A small image autoencoder, trained from scratch: 12.6M parameters.
Rows from block 11 of the encoder of a small image autoencoder, named by matrix and row number. Rows with one number belong to one neuron. Each number is 128 + 24 x the weight over its row's rms, rounded and kept within 0 to 255. All counts start at 0. Numbers have three digits each.
Before each neuron's rows are labels from the 100 images, of 14976, where the neuron reaches its highest value: "responds to" is what is common among them. Only what is clearly more common there than usual is listed. The data: photos with spoken descriptions (Open Images, Localized Narratives). In brackets: how many of the 100, against the usual share in percent.
# fc1: MLP up (encoder.blocks.11.mlp.fc1.weight, 1280x320), inputs 192-255
# fc2: MLP down (encoder.blocks.11.mlp.fc2.weight, 320x1280, transposed), outputs 192-255

responds to: text has "blue" (25 vs 5.1)
fc1.573:113126137109129128160131118128132099134143146134110143128129161113133138098131138113176121130132147146124086131134127124159135130143142103120115128170067128160089087167084128132128083114143132
fc2.573:114150160113126122126151135129128135126129097113129089129127106220129131049128125128128128101122127128128148120110137128106128128135124107115129095104128139128138150124112119139150181128092119

responds to: text has "color" (35 vs 13.3); text has "red" (28 vs 3.8)
fc1.488:190117090164068131090137136130146131138132165121128150131144128142169138149116133124120130137112099130177101143142149127148129118126079109156106129165111109187126091165175128121142117110135127
fc2.488:122179120118077131098128129121153073125152149118128127128129120182143132065128142102118140124128123125135112122130094128143128096131118134128126128172102128163150113174105148125133147128106128

responds to: text has "sky" (61 vs 24.6); text has "plants" (27 vs 9.8)
fc1.474:093127103060127132128113106148140096189128122158103145120151076110146170122127170117127136131149134129114164156192151127109115139104142103165138117094113157106150094114082106096113128181128173
fc2.474:087205128119128137133126128107128082128128128128103065128128103215150116036137128128128127128108131139128111144128128139129125140122128128128115080123125143138125111147078120144144135128129115

responds to: text has "black" (26 vs 9.7)
fc1.216:128110135049080137130132189130150129191124113079097148145109107093145124096123135124108128132115147126124127134130110124144098073101135097131124136124084117128149097129096106094151144133124152
fc2.216:126189128087091128134119146128131082152128127110103074094124128201154128022128133126133123115128140142128128155143100128126128127124130127138098051121126191147132128143057106111128160150145131

responds to: text has "green" (26 vs 3.7)
fc1.617:118106167096075133121125067144161122118148137136135120121107089156173139156112163121105120129128121140143113075120131117130127107136073133122140128135128129145093087101179127114126120132129130
fc2.617:103174112139150131175136160102095150121121128115138107135126139135104120048128112122130132083129128128122134178096118131112139161140161139123138110120130125093143142178090129173147150124124127

responds to: text has "sky" (56 vs 24.6)
fc1.386:095114121164166108142128050108096154076166166128155140163107144157123131137123132109129151118113108095136116176094112128123158125111096155101164129133143111041109134131186141165131103094102105
fc2.386:114228134078089145144128147130141123158128090123098076076143127182144141076125124126167091122117149128128133144128117116128128123124128119128128051123121186153128117129073069129128170128128132

responds to: text has "grass" (26 vs 9.6)
fc1.659:119124155140114140105131091124168128149155114099106137144124139146126129127093124140094137176123091112163095076132146122151135093110098106153124129143103110145129128105219164126150126115136120
fc2.659:067181128128129128156129127082126124113141128111128077126125132162132111000142134107151123094128122116140128166119109111101126132144131135109109097118139132126128126151092128140135135137128122

responds to: text has "sky" (56 vs 24.6)
fc1.302:117108131130144144128151079128176172114162107164168102100088114125102169174133139129102132130128150105110106127132142140124107149127121123116152122127139129046131133135140155145142153108090132
fc2.302:118232144127127128131150132125128089129128132125101084128129111180128131000119114128129110101128134128156128135107085128127128128128128120134116096128128140128132119175101091143136142128128132

responds to: text has "color" (32 vs 13.3)
fc1.560:100117155127082140106110084135137116100145144100116135132118095132175152143127142138127138143116126130150118110136119124174133078113100126128128114127112143128097093137201143087164113131129131
fc2.560:125217156129096141110122110146131077148144131118123125110137107195132143025117128148125117152110135139133127128145130126135128107128112068146128071128104133130123121131129128103167129134127142